Weights of a small CTC audio transcriber.
Data: trained on short read English sentences (LibriTTS-R), 26041 training examples, 23.6 epochs.
Rows from block 4, named by matrix and row number. Rows with one number belong to one neuron. Each number is 200 + 20 x the weight over the matrix's rms, rounded and kept within 0 to 999. All counts start at 0.
# fc1: first MLP up (model.blocks.4.ff1.fc1.weight, 768x256), inputs 0-85
# fc2: first MLP down (model.blocks.4.ff1.fc2.weight, 256x768, transposed), outputs 0-85
fc1.566,214,186,195,173,164,165,241,177,224,232,206,170,162,184,210,198,213,203,228,194,218,205,225,192,168,143,197,210,190,202,193,191,204,191,174,172,244,212,193,205,193,208,167,211,228,226,236,186,223,202,215,174,232,219,217,190,212,191,164,230,212,172,206,186,241,201,187,201,200,205,201,205,203,198,180,170,179,166,218,198,187,166,178,212,218,225
fc2.566,224,194,193,198,195,229,188,212,177,230,199,216,197,209,162,202,235,143,219,219,219,166,140,172,251,214,203,172,206,197,194,188,205,170,180,199,225,207,178,213,232,211,219,142,221,177,198,199,235,224,202,202,191,210,224,197,174,194,217,206,186,184,230,169,208,215,167,184,152,181,200,223,199,163,180,196,229,217,173,204,215,200,188,170,187,213
fc1.567,187,193,196,215,202,180,174,201,192,236,216,220,183,232,163,177,196,196,228,181,218,156,178,191,201,223,173,172,196,170,194,191,198,193,168,175,211,210,213,196,207,184,175,202,196,192,230,225,221,207,202,209,223,196,227,183,187,207,233,179,230,197,151,216,182,241,160,209,150,181,194,203,213,219,197,209,167,195,247,210,213,220,177,203,188,184
fc2.567,193,215,224,167,186,233,168,193,204,188,198,189,196,193,240,194,185,211,191,186,213,215,176,187,214,170,240,197,219,226,255,230,213,206,211,214,176,214,186,235,205,190,189,198,173,245,184,184,177,197,191,208,212,214,229,202,186,156,207,207,178,227,147,190,217,240,221,168,167,209,199,180,192,191,245,198,149,196,183,230,202,199,184,217,216,239
fc1.568,209,171,214,213,168,195,204,208,235,191,239,220,190,187,218,214,206,215,239,175,209,183,226,202,196,169,208,226,173,204,192,208,217,159,191,210,192,164,180,194,200,221,163,172,211,202,230,185,237,189,217,162,219,204,174,181,224,212,173,216,187,207,188,227,214,222,180,201,185,161,181,221,195,211,192,168,190,152,209,174,219,203,186,189,196,185
fc2.568,198,207,186,217,173,181,164,218,226,226,177,219,205,208,202,195,191,196,169,233,182,203,192,212,210,213,212,194,173,198,219,215,211,208,206,199,181,201,157,183,183,186,221,187,185,199,232,210,197,201,220,196,196,226,219,197,174,222,193,188,175,202,187,203,224,184,201,192,177,214,192,233,202,170,172,203,223,181,226,160,183,220,189,198,193,191
fc1.569,185,174,195,219,204,204,204,203,207,188,213,190,215,220,201,195,188,219,197,199,196,201,186,184,225,186,192,168,202,201,169,195,207,228,210,199,234,181,203,217,201,184,194,203,206,206,165,224,215,229,204,212,190,198,201,198,235,201,192,206,215,187,202,176,199,167,215,232,204,198,195,186,205,194,197,198,185,203,203,212,204,215,245,193,195,174
fc2.569,190,184,200,181,221,184,207,195,195,213,216,197,189,221,186,182,196,210,212,199,194,189,195,211,207,197,177,207,210,245,204,182,178,188,190,175,190,160,227,208,176,187,230,218,200,186,233,196,198,207,207,191,193,208,223,178,198,208,200,213,202,190,202,194,195,197,199,173,223,210,210,205,225,205,241,214,216,192,225,178,224,203,173,173,186,184
fc1.570,193,183,199,199,224,164,219,181,195,267,210,243,245,203,205,176,231,215,159,195,235,215,224,225,217,243,237,261,180,218,235,219,203,216,188,197,207,202,199,218,186,187,187,185,208,167,226,224,200,197,245,204,261,219,207,205,205,193,192,181,156,203,233,169,236,192,192,171,217,169,207,266,196,197,202,216,220,196,205,174,192,177,193,232,210,232
fc2.570,181,196,206,160,155,213,223,136,197,200,194,163,188,233,160,221,228,204,199,173,166,171,191,201,220,206,195,165,206,210,263,186,188,172,192,178,250,197,188,269,191,221,197,192,201,205,153,212,174,223,169,194,177,213,199,230,187,229,164,183,200,178,136,198,223,201,195,222,212,214,192,199,215,208,237,174,204,246,186,174,183,124,194,220,208,209
fc1.571,214,203,181,194,223,210,175,206,186,207,173,206,207,181,213,184,181,159,182,233,210,206,188,190,231,229,243,192,193,194,183,229,176,203,201,176,195,205,200,179,194,190,216,210,213,209,162,227,211,174,190,204,210,193,174,209,170,201,207,230,188,238,177,183,225,191,205,148,174,176,212,176,226,217,226,168,176,161,209,210,193,241,210,211,191,219
fc2.571,188,219,192,203,244,206,212,205,226,197,207,202,180,200,194,232,208,200,175,179,213,184,250,201,224,208,189,185,196,162,214,193,256,192,193,223,197,192,218,171,216,177,211,224,200,215,203,208,182,224,227,188,175,233,215,187,212,217,224,209,243,230,196,212,218,209,195,221,198,184,147,174,210,182,194,210,225,188,218,196,209,216,240,202,162,176
fc1.572,186,190,197,217,214,211,217,211,205,191,210,196,209,199,202,211,181,186,197,178,215,210,189,203,210,201,201,208,199,192,193,217,210,222,184,226,177,176,197,189,205,203,207,180,187,212,199,228,175,205,189,203,206,192,211,227,186,179,204,218,197,192,196,171,181,217,207,205,216,190,192,206,208,199,186,207,218,223,188,189,189,189,193,211,208,193
fc2.572,197,209,211,201,206,205,223,191,223,200,181,205,203,212,207,179,211,192,217,207,199,180,206,197,207,184,226,191,197,175,194,194,214,199,204,205,203,197,208,196,206,199,209,208,208,187,207,189,206,195,203,186,177,206,196,207,197,191,200,191,214,186,205,181,216,209,191,217,213,188,200,211,200,208,225,178,210,178,210,207,191,206,211,178,206,223
fc1.573,202,197,195,189,216,196,182,198,203,222,213,200,199,196,198,198,205,194,209,222,186,214,201,215,222,211,182,214,197,197,193,213,192,204,186,199,192,188,219,189,198,227,186,196,175,199,189,184,195,196,201,182,224,200,214,198,204,204,197,190,201,189,204,190,198,210,201,199,213,194,224,177,211,189,193,199,195,176,223,183,211,192,198,211,225,191
fc2.573,194,196,193,189,207,194,207,204,208,206,213,195,196,199,201,207,217,207,210,210,196,203,227,197,196,190,233,194,210,187,197,181,209,200,227,196,194,205,180,194,205,222,191,188,200,196,204,205,198,184,197,213,207,197,198,216,211,189,189,199,198,188,200,223,227,188,192,201,176,202,194,199,192,205,192,196,198,203,182,202,175,191,215,208,179,200
fc1.574,205,207,226,207,171,194,205,199,197,224,196,206,201,210,197,193,202,199,221,228,206,210,225,192,206,213,218,225,196,203,195,195,179,199,217,204,200,203,209,191,203,191,186,236,188,204,207,229,198,158,197,183,210,189,251,214,192,182,205,190,224,218,206,224,187,181,168,184,230,219,188,219,209,202,166,214,192,175,198,203,200,159,215,178,201,193
fc2.574,211,214,208,207,210,208,184,151,227,209,199,194,178,193,168,214,223,209,202,194,207,207,199,208,208,203,231,203,184,205,202,213,200,181,175,175,232,197,204,218,213,203,183,211,200,198,204,213,199,177,185,198,194,173,195,221,211,202,191,184,220,204,193,199,209,175,192,206,204,191,211,206,191,217,197,218,213,200,179,188,155,201,190,206,218,206
fc1.575,173,189,204,225,174,194,255,213,200,173,220,185,198,211,199,202,221,181,168,240,190,177,175,218,225,196,203,209,199,176,186,223,183,190,188,196,184,176,226,179,197,192,194,196,205,198,221,200,207,193,196,231,197,189,226,191,211,168,174,186,213,195,204,180,220,221,198,190,185,235,203,207,197,215,184,193,199,174,172,206,179,212,200,200,228,194
fc2.575,201,211,179,192,224,177,213,155,200,216,190,221,222,205,213,208,194,203,210,186,196,195,183,213,193,188,181,202,200,201,192,195,235,192,182,226,218,205,191,207,202,211,208,213,168,223,213,187,252,216,179,197,198,215,180,210,187,188,199,197,205,186,202,201,203,205,191,185,183,240,232,227,189,205,209,201,215,197,173,226,166,199,195,200,226,193
fc1.576,207,190,178,170,193,223,228,180,208,226,245,191,191,180,199,215,200,202,192,207,214,180,194,231,230,172,194,217,188,204,207,187,200,201,246,176,217,242,200,204,183,227,184,203,228,160,216,206,157,196,180,192,197,187,186,194,218,200,215,187,230,183,208,194,228,194,207,191,213,225,176,232,201,192,213,198,201,200,174,180,203,167,204,221,230,218
fc2.576,195,211,199,194,186,186,208,210,198,194,192,185,192,193,201,186,204,216,197,195,214,188,171,188,193,201,208,193,208,181,204,189,185,195,219,209,221,201,208,213,221,204,225,165,203,185,200,210,203,173,234,244,214,187,197,208,183,198,221,226,218,218,171,200,206,193,178,168,203,204,183,218,206,199,206,223,193,169,188,183,204,231,196,185,205,177
fc1.577,177,241,171,156,238,184,232,233,187,197,199,214,218,212,200,184,145,202,227,283,214,206,170,192,206,171,174,217,177,213,224,195,195,190,204,242,228,222,206,136,189,222,194,200,192,219,187,211,178,177,189,208,220,176,197,159,164,198,245,200,186,202,187,217,197,176,155,200,208,192,215,208,209,209,199,228,195,201,216,176,208,183,209,189,155,251
fc2.577,195,207,190,203,209,172,130,199,195,200,225,184,178,206,206,229,233,172,214,190,202,205,199,220,208,189,184,200,208,218,210,232,185,190,195,236,189,208,168,157,219,205,200,154,213,175,125,202,203,192,174,160,199,195,221,194,161,210,228,236,199,205,173,226,242,201,258,202,209,220,228,242,182,182,204,178,184,203,199,183,150,206,200,149,211,182
fc1.578,194,215,208,192,196,197,204,209,231,210,203,175,204,184,207,177,202,219,202,206,229,247,186,211,206,198,217,213,193,212,191,195,193,191,191,199,202,197,198,215,203,222,231,173,175,197,206,206,186,214,214,212,190,191,197,230,204,208,192,204,221,210,199,197,223,189,202,207,196,198,206,206,195,208,189,213,202,202,172,192,206,184,182,218,203,193
fc2.578,191,209,201,226,172,198,222,200,201,207,205,196,205,186,208,221,201,211,214,204,213,201,198,195,214,195,199,205,203,197,208,210,189,185,188,212,188,215,204,208,202,195,184,196,216,190,203,184,187,219,185,202,194,198,195,196,199,184,183,186,222,204,182,182,198,214,203,193,186,218,205,186,214,199,193,195,197,213,209,212,219,194,210,195,166,205
fc1.579,223,230,216,210,183,201,183,211,181,211,210,181,169,232,197,208,201,209,170,209,197,207,163,188,217,203,207,204,188,210,203,215,171,158,232,228,202,217,193,179,195,185,192,180,216,210,209,234,202,225,217,189,192,216,204,162,211,173,184,198,217,222,205,190,224,194,203,205,219,216,197,212,209,194,179,191,211,193,186,184,191,192,185,188,222,196
fc2.579,215,191,211,206,172,212,187,201,197,188,196,215,193,197,218,202,203,218,211,212,174,173,191,206,213,186,198,188,206,203,195,207,221,208,207,203,197,208,176,221,203,190,225,201,209,202,203,185,218,200,185,203,180,190,190,217,196,205,197,188,197,190,205,199,202,180,200,233,204,222,211,188,193,195,208,184,170,193,214,195,210,211,171,220,198,200
fc1.580,148,238,221,257,195,232,158,171,169,167,234,218,183,227,219,173,219,260,218,174,220,203,201,196,207,197,199,254,218,219,176,202,182,214,190,225,233,201,208,203,215,214,239,186,190,200,230,208,214,218,189,164,205,216,212,187,218,205,186,194,173,144,215,184,239,197,230,256,208,201,152,184,181,238,177,176,181,166,148,195,201,255,174,211,202,174
fc2.580,176,177,216,176,236,220,228,206,202,167,199,193,160,189,177,203,217,217,213,179,161,148,178,232,164,179,214,151,214,186,228,190,177,157,191,213,160,186,193,182,246,188,256,186,181,235,183,207,176,211,264,205,199,212,216,205,213,218,200,210,225,134,251,237,226,204,234,156,187,248,142,264,216,191,203,189,188,228,241,196,196,224,222,228,185,157
fc1.581,204,215,227,200,178,198,256,137,182,203,187,230,225,221,189,209,186,187,193,161,157,197,181,188,182,196,208,155,220,217,210,203,187,189,189,189,223,179,209,198,191,178,132,154,222,203,182,187,168,225,217,245,183,198,159,238,200,190,209,226,206,206,176,210,190,182,185,211,181,219,163,213,173,177,190,185,179,219,195,204,222,207,173,226,210,199
fc2.581,233,181,170,158,233,218,234,197,200,213,229,191,192,161,202,221,213,211,191,184,215,233,220,230,164,200,219,196,178,193,200,222,228,235,219,190,214,215,202,213,165,202,181,208,182,183,230,224,223,210,220,192,203,154,166,214,190,190,140,188,202,164,219,227,196,179,190,195,232,224,191,188,202,218,235,185,225,217,218,156,200,229,216,194,185,190
fc1.582,207,174,210,206,198,156,198,169,247,245,178,196,190,192,199,151,194,255,176,222,174,220,173,204,183,208,217,221,243,218,225,202,203,195,223,206,224,175,220,228,224,210,220,228,213,166,194,198,201,196,201,195,248,174,198,242,233,237,213,202,165,187,196,252,161,203,154,201,183,184,169,228,180,210,181,203,230,182,181,198,198,169,226,194,179,194
fc2.582,194,203,203,232,229,193,204,188,234,189,218,247,228,185,187,185,181,171,195,200,194,170,198,138,219,182,223,216,180,171,189,222,205,179,221,213,188,179,187,198,177,248,197,220,195,193,175,198,182,188,235,132,189,217,209,217,188,178,222,154,181,209,225,190,243,211,206,220,222,165,189,199,217,196,192,212,225,232,186,214,182,225,158,177,216,177
fc1.583,173,229,206,189,206,225,197,221,191,199,199,180,191,199,215,190,193,214,204,213,197,230,192,213,197,183,205,195,194,172,203,213,204,210,185,200,212,209,218,189,229,213,210,214,171,209,209,166,190,185,188,182,191,208,199,193,203,185,217,185,220,213,212,199,218,178,190,211,198,207,218,199,180,203,212,165,203,210,177,196,213,196,193,152,205,171
fc2.583,181,195,226,219,208,203,198,230,205,200,187,230,173,197,199,180,206,174,181,193,201,177,212,209,194,200,227,188,186,216,179,207,201,183,217,186,206,200,185,202,217,215,207,205,201,208,202,187,205,191,207,204,187,181,192,208,207,185,199,200,197,198,200,195,172,189,193,183,187,187,169,180,187,191,192,206,194,192,225,202,208,190,224,207,195,224
fc1.584,206,212,202,210,202,208,185,216,225,166,207,182,205,162,220,189,216,247,230,163,197,222,179,187,194,189,188,220,179,203,224,196,212,204,201,170,228,207,214,202,209,167,192,205,175,202,184,187,179,191,196,149,213,233,199,206,252,213,218,167,201,195,204,207,228,172,200,175,208,188,193,177,192,164,186,213,211,195,200,202,181,160,189,223,210,185
fc2.584,201,194,199,194,213,176,165,156,204,214,169,183,205,196,212,175,212,184,197,212,180,176,208,165,206,181,176,185,194,194,188,204,228,152,168,216,222,196,213,196,171,198,203,213,205,233,231,154,214,176,226,172,194,182,193,194,193,202,216,213,188,240,194,169,229,235,235,214,194,213,174,216,201,206,168,228,162,224,195,203,202,197,220,181,205,211
fc1.585,241,226,200,207,219,178,185,178,179,182,233,197,209,175,160,201,192,191,232,230,175,205,232,189,183,256,193,178,178,198,171,177,204,182,208,206,215,195,211,214,237,195,205,234,197,205,223,201,267,176,205,213,206,188,184,233,210,169,193,204,168,203,206,212,227,190,193,186,174,205,182,213,177,192,190,240,212,197,156,208,206,201,201,149,192,170
fc2.585,264,163,163,190,188,222,170,236,205,205,185,207,222,214,256,239,196,207,216,215,179,214,233,209,163,223,183,199,187,182,231,204,200,223,236,210,186,200,211,230,232,211,203,188,207,201,199,184,187,194,204,232,209,138,206,171,227,227,206,219,162,170,170,189,190,180,171,187,227,153,175,216,204,242,196,205,193,222,213,216,179,156,177,212,238,229
fc1.586,202,227,195,215,227,216,226,217,197,192,220,177,199,161,168,147,183,188,206,199,186,201,208,199,209,220,234,231,187,213,178,216,231,175,242,174,174,178,208,190,202,224,218,220,179,229,221,201,183,186,185,222,195,164,202,205,215,222,214,243,226,226,186,184,159,146,196,202,181,206,193,184,223,193,208,176,214,171,182,201,212,192,167,202,187,157
fc2.586,229,220,221,213,185,235,186,195,169,172,217,183,187,220,221,211,212,204,228,205,209,197,167,208,175,205,181,165,234,198,172,187,213,228,216,190,230,156,169,201,196,205,166,244,190,209,209,212,186,214,205,198,208,212,213,242,234,238,221,196,213,203,208,204,193,226,209,225,244,185,190,191,182,209,226,194,211,215,184,218,219,179,175,243,190,194
fc1.587,223,207,196,225,198,187,231,183,199,236,204,171,235,229,197,240,153,146,191,241,197,231,220,160,181,188,223,224,186,203,207,183,209,124,239,179,222,190,194,207,168,170,173,216,231,186,215,204,203,208,197,241,141,245,187,238,222,185,216,223,211,175,196,197,175,190,190,251,202,200,222,184,174,217,238,141,217,216,156,203,217,174,226,215,156,233
fc2.587,202,202,180,131,221,190,191,165,178,166,200,184,192,195,188,198,245,201,209,241,193,191,206,192,213,194,189,177,198,208,180,170,240,222,185,237,200,192,267,254,200,178,235,202,205,182,191,174,211,208,210,230,226,184,151,210,190,216,200,180,210,207,166,185,184,202,174,208,186,214,191,202,220,203,224,235,199,175,225,199,214,195,185,167,245,148
fc1.588,173,161,231,221,206,206,190,202,194,179,211,243,227,144,134,169,221,219,209,213,178,211,204,249,234,175,217,194,141,186,182,156,167,195,177,181,173,247,187,189,199,179,199,181,233,182,210,194,212,194,189,170,220,175,183,187,167,207,267,193,198,215,222,236,236,213,150,250,224,181,157,236,205,192,224,214,228,194,152,217,153,144,214,204,226,198
fc2.588,191,222,162,207,204,184,177,165,174,235,219,239,237,214,214,189,205,179,210,211,177,167,180,161,203,218,202,203,199,173,173,166,231,182,243,227,184,200,179,170,160,198,249,169,183,228,221,165,221,187,172,208,252,215,160,213,186,199,191,231,145,204,194,204,186,177,230,215,189,171,158,218,181,171,165,174,177,250,215,197,227,166,154,188,181,199
fc1.589,185,173,215,178,218,189,202,196,192,201,240,209,181,186,211,168,170,214,218,239,190,183,162,175,191,197,193,219,198,191,202,196,221,220,187,225,193,205,163,186,208,228,187,186,188,200,186,181,158,198,196,169,181,215,224,211,202,213,190,211,195,220,211,224,210,211,195,189,226,233,207,203,204,184,228,182,185,180,203,213,173,221,191,212,179,198
fc2.589,197,204,209,159,195,201,198,198,189,209,214,217,184,220,221,174,204,188,226,227,192,177,224,195,225,208,195,215,185,198,199,200,228,190,221,201,180,210,197,212,209,195,199,204,172,218,206,177,195,196,203,193,180,187,209,185,185,187,185,199,161,197,212,169,200,191,197,211,210,194,229,199,196,225,174,205,182,191,226,199,159,229,204,211,214,192
fc1.590,195,191,210,217,201,207,196,217,217,188,232,207,164,184,205,196,207,206,212,214,161,212,234,216,204,199,205,213,218,237,198,214,208,175,205,209,205,198,188,173,180,211,194,167,195,200,205,195,218,229,214,193,188,196,175,233,241,175,192,176,216,187,204,198,209,213,187,196,171,189,213,174,210,229,197,155,191,190,206,217,211,210,177,186,200,206
fc2.590,182,193,189,192,216,185,189,214,188,171,198,199,207,211,210,195,202,195,204,196,193,198,169,212,213,218,199,204,189,174,191,187,188,187,208,173,198,188,219,182,203,210,204,216,208,194,209,207,167,188,184,202,218,223,218,190,191,183,205,217,223,198,181,182,231,203,169,200,200,213,213,184,179,188,160,196,218,190,185,191,245,178,196,202,192,184
fc1.592,215,236,177,202,207,203,177,172,193,194,240,197,209,173,151,227,179,187,195,163,241,199,246,186,184,209,220,197,206,201,181,189,245,185,176,243,186,166,182,146,151,207,219,221,238,180,178,199,238,187,196,160,184,246,205,170,228,210,172,215,238,183,184,210,179,173,193,212,201,215,222,203,218,175,181,202,217,198,195,201,216,230,223,166,207,200
fc2.592,233,248,211,181,209,235,192,205,178,166,190,213,219,199,208,191,217,167,191,181,200,188,199,202,202,204,197,210,202,216,225,203,169,194,224,169,208,163,194,234,191,245,194,161,180,228,171,176,198,186,176,223,194,143,213,216,213,226,180,212,159,249,181,192,204,169,227,190,167,205,216,227,226,224,222,230,197,186,218,170,162,194,166,219,161,220
fc1.593,159,205,256,170,205,188,178,215,218,172,201,211,169,185,174,182,198,188,186,216,193,206,237,192,203,210,161,194,189,169,190,238,219,223,209,204,205,172,202,204,197,204,180,161,192,209,171,235,180,180,225,237,223,222,206,206,191,228,189,178,230,153,241,199,179,213,181,197,207,218,190,201,166,191,211,198,193,223,200,237,189,186,212,245,219,167
fc2.593,211,200,215,231,201,147,198,219,228,161,240,191,214,183,186,197,185,191,187,232,212,245,213,202,209,178,199,199,245,221,225,221,210,232,193,199,222,218,214,202,239,212,192,207,161,204,213,208,191,185,166,189,197,190,195,153,214,186,200,196,161,199,200,158,228,184,199,237,202,217,173,215,236,204,194,204,206,233,191,208,207,215,202,190,193,216
fc1.594,159,184,181,195,207,169,222,211,212,188,219,204,209,196,205,208,226,180,177,231,178,219,218,193,186,206,198,209,214,220,234,211,200,198,224,222,196,176,205,235,172,215,218,200,177,229,216,170,203,222,211,189,182,175,197,210,212,154,170,203,191,199,201,184,171,198,189,223,199,200,189,188,215,183,190,190,190,210,184,188,194,229,221,166,192,205
fc2.594,192,225,219,185,169,196,206,178,184,211,174,166,200,169,193,228,233,230,179,193,225,184,204,225,164,240,199,203,204,233,237,224,175,231,215,189,217,199,222,232,210,223,196,177,199,213,198,213,212,186,184,191,189,193,205,215,208,256,250,232,176,199,210,198,213,222,202,192,175,197,169,215,214,207,232,170,164,206,206,188,177,202,237,211,183,234
fc1.595,157,206,164,187,187,183,189,190,216,211,172,217,201,206,189,165,198,225,203,225,228,199,182,198,181,186,196,231,187,195,217,208,234,201,200,207,163,220,178,209,208,172,190,195,217,201,157,167,183,192,183,203,195,203,207,205,179,187,185,187,190,224,197,246,243,173,173,221,216,231,206,201,196,218,179,221,183,226,201,180,199,231,215,152,209,202
fc2.595,161,168,189,218,189,192,227,203,185,211,218,179,214,203,224,203,176,176,238,192,199,167,166,210,172,199,225,227,207,207,207,196,211,175,216,142,184,182,201,185,236,188,223,201,196,171,206,178,220,225,193,210,204,245,184,175,176,205,227,180,210,202,219,184,229,208,230,200,189,198,200,194,206,182,200,235,188,181,201,218,198,198,198,190,207,240
fc1.596,175,193,227,203,162,220,212,206,182,217,196,191,218,206,185,166,207,204,188,202,196,194,191,182,186,239,214,217,172,205,170,176,231,214,202,205,201,194,231,185,194,198,213,190,198,194,206,206,189,239,153,187,201,181,206,190,199,210,206,236,164,203,198,191,206,204,210,188,180,188,197,219,229,213,208,182,204,199,195,213,193,221,209,217,235,232
fc2.596,232,158,182,196,198,193,175,198,186,180,218,168,202,211,173,215,201,218,213,181,181,192,211,195,181,183,218,186,209,198,211,218,202,242,203,246,191,198,212,219,232,201,183,191,211,222,193,187,194,203,186,209,222,191,197,223,211,239,229,194,194,197,222,185,197,211,209,207,194,196,191,177,189,166,187,218,212,201,217,203,216,187,194,194,228,219
fc1.597,217,226,211,199,242,199,173,229,215,191,246,237,261,223,193,164,190,169,195,182,196,198,191,191,204,182,192,247,215,256,177,199,140,200,226,210,223,214,149,145,207,172,207,248,185,204,172,246,187,174,173,197,238,204,170,165,157,189,212,226,189,198,203,201,199,184,223,198,187,161,194,220,202,231,233,177,168,206,176,162,161,179,228,231,190,233
fc2.597,179,245,163,163,225,186,191,211,197,192,242,189,221,158,209,212,221,222,244,173,201,258,230,205,190,193,184,203,147,229,216,193,176,223,184,168,188,209,240,227,181,179,181,187,216,240,242,204,218,226,157,144,205,232,211,202,192,212,184,173,190,223,237,240,240,185,144,203,207,191,192,211,204,168,210,233,188,243,165,210,204,190,206,167,138,156
fc1.598,217,181,206,200,185,187,197,158,202,206,201,206,205,198,217,189,225,216,205,222,206,196,214,192,183,202,224,205,207,212,174,225,208,207,196,196,201,179,226,203,190,218,193,177,183,219,205,208,193,195,200,181,200,214,195,204,197,211,207,189,206,208,212,182,176,199,205,228,179,212,205,178,195,199,192,184,203,200,193,212,185,207,221,216,184,203
fc2.598,207,173,229,223,210,207,199,236,191,186,194,202,192,197,191,186,213,219,188,194,185,214,215,195,192,198,191,197,180,200,210,176,200,192,231,207,209,198,190,181,216,192,235,204,199,210,191,203,191,209,207,204,194,183,211,172,183,187,208,206,198,203,198,192,208,223,176,208,186,213,208,214,177,199,207,225,180,219,196,203,199,196,199,196,208,206
fc1.599,174,201,188,224,143,191,183,164,227,190,214,206,207,189,175,216,145,169,165,216,254,237,176,200,197,202,222,214,198,189,192,214,225,169,213,178,225,185,206,181,193,189,219,222,163,191,206,200,191,244,182,250,200,226,196,193,208,200,205,239,183,173,176,214,195,219,211,255,180,265,185,177,182,230,203,192,175,198,189,139,187,222,216,232,200,196
fc2.599,204,173,205,169,190,180,213,172,195,196,198,180,195,160,200,208,220,218,216,203,230,176,215,171,227,209,181,198,186,189,226,203,165,183,172,214,210,196,240,176,205,186,201,213,226,186,153,210,216,183,181,185,210,186,194,202,209,214,190,211,215,234,176,196,191,196,183,214,192,231,215,207,201,194,195,201,200,186,199,187,173,172,201,173,237,195
fc1.600,226,222,217,225,190,214,233,200,225,190,178,177,208,180,206,188,188,154,200,237,145,178,154,171,229,191,238,204,224,219,154,207,169,228,189,212,144,213,191,230,225,178,207,203,158,190,235,188,189,231,208,250,191,157,175,186,227,223,202,170,229,220,184,233,203,193,233,197,164,224,178,198,205,206,196,189,192,185,177,149,247,212,178,217,213,128
fc2.600,245,158,211,265,234,215,213,204,211,160,173,209,212,204,257,199,178,187,217,229,171,200,169,234,194,249,205,212,218,167,213,183,216,173,176,208,162,156,213,212,191,191,186,177,205,167,248,230,237,159,194,222,177,195,185,218,212,224,200,218,193,175,183,190,188,171,222,160,205,194,251,185,213,170,168,182,224,188,223,210,266,231,225,172,181,207
fc1.601,162,165,173,215,184,201,211,200,215,201,179,169,170,219,155,183,171,187,237,160,225,155,177,198,197,176,240,212,162,247,202,147,198,167,199,206,171,246,234,144,209,244,248,231,212,219,178,205,193,172,233,224,231,178,269,200,188,177,212,197,196,224,243,202,226,236,185,177,180,181,201,187,177,189,163,202,226,205,174,195,207,204,234,207,200,227
fc2.601,153,195,184,176,192,203,146,234,209,202,218,190,203,206,215,185,201,219,249,193,209,221,202,207,195,173,238,205,209,174,196,212,196,185,189,214,243,222,244,209,180,193,238,197,166,234,193,182,185,196,197,196,248,207,197,208,151,179,181,185,242,216,190,186,200,193,205,193,207,202,207,178,189,192,194,214,218,227,193,221,216,222,232,255,212,228
fc1.602,193,172,218,185,237,196,220,169,228,211,217,172,216,216,199,202,207,191,233,212,261,235,192,204,197,207,171,209,177,235,197,187,207,197,213,197,198,206,200,188,198,190,169,200,226,212,220,213,237,180,208,204,188,195,196,168,228,190,196,216,174,206,183,202,211,209,152,224,222,154,194,183,207,222,205,206,211,178,203,220,189,186,199,190,186,188
fc2.602,200,162,211,201,209,194,185,201,235,178,176,188,197,145,214,170,167,191,167,192,183,217,194,181,232,171,230,198,213,201,178,177,185,204,189,191,188,207,150,227,204,191,229,188,237,192,203,237,195,161,196,198,179,192,182,229,198,212,165,202,225,202,207,218,201,196,208,201,188,216,215,170,242,175,211,165,203,214,221,204,194,214,225,207,216,211
fc1.603,170,180,213,211,206,222,220,216,143,208,242,233,163,220,222,147,232,206,212,172,220,229,228,187,193,203,209,213,167,224,156,177,225,200,215,231,215,181,191,217,226,179,197,209,201,181,201,236,187,212,196,249,204,167,189,175,224,184,210,209,204,193,189,186,191,171,232,232,207,185,171,188,201,216,184,230,203,239,204,196,200,186,202,215,184,163
fc2.603,206,171,184,202,241,215,171,187,202,209,224,165,210,248,208,209,171,175,197,205,182,206,213,200,198,203,218,162,234,206,222,185,163,200,171,159,181,223,201,210,225,145,225,232,202,229,201,201,206,233,176,186,204,187,203,166,211,199,216,173,210,173,211,198,195,212,191,208,235,215,185,203,186,233,235,234,192,180,182,186,208,218,164,186,221,183
fc1.604,219,249,223,196,201,169,204,187,234,151,214,198,171,212,206,204,198,183,189,184,220,184,202,195,217,198,183,208,230,230,216,234,214,186,187,240,216,172,189,227,201,189,160,177,212,175,205,189,244,186,176,198,193,204,235,170,184,199,200,253,199,199,214,196,221,207,191,214,178,169,201,233,173,215,184,211,178,206,165,193,181,161,194,219,223,212
fc2.604,206,164,177,200,183,254,172,182,191,214,194,251,172,186,216,186,166,201,172,209,191,199,210,185,213,157,184,195,234,203,186,226,180,184,205,199,227,206,200,220,210,183,211,205,201,219,179,179,208,183,168,217,196,191,172,208,183,180,167,172,189,203,237,168,166,211,236,197,208,196,199,163,220,167,208,183,212,184,179,212,176,227,197,200,188,176
fc1.605,189,165,223,238,220,225,246,182,232,170,196,162,232,210,243,174,202,212,140,159,177,200,187,198,197,147,221,171,206,190,186,213,180,177,164,211,217,213,180,248,195,185,229,196,151,190,210,192,196,191,198,182,223,185,175,191,210,178,170,213,240,184,196,242,204,198,202,202,185,213,193,244,202,179,219,246,141,205,197,191,188,190,204,182,206,187
fc2.605,189,195,118,177,197,231,187,163,137,191,178,183,184,189,224,185,235,183,185,176,194,192,189,181,205,205,173,212,219,183,203,175,246,178,264,186,218,257,268,203,214,226,168,138,176,217,222,172,210,198,224,196,227,199,204,205,179,196,181,184,206,180,209,183,158,208,233,123,233,195,208,233,180,214,176,159,231,203,219,176,196,173,196,167,196,202
fc1.606,223,225,230,205,196,206,200,222,235,206,206,202,231,194,170,188,162,154,210,208,208,192,183,186,205,203,208,227,208,179,218,147,207,210,182,209,189,188,227,178,205,219,173,210,180,239,196,206,197,215,216,169,220,215,199,261,186,196,190,183,177,142,191,240,179,174,172,218,168,154,222,208,229,213,198,223,213,187,188,213,221,208,226,196,154,211
fc2.606,198,204,180,189,205,193,181,216,193,197,191,226,197,228,213,232,186,172,165,203,199,173,224,169,221,180,198,229,174,179,204,187,174,230,253,205,201,222,210,191,170,207,177,198,207,212,199,179,193,206,205,239,165,180,202,200,184,211,223,182,167,235,177,217,204,181,209,198,219,199,211,228,209,178,213,201,189,184,158,191,217,208,167,176,192,184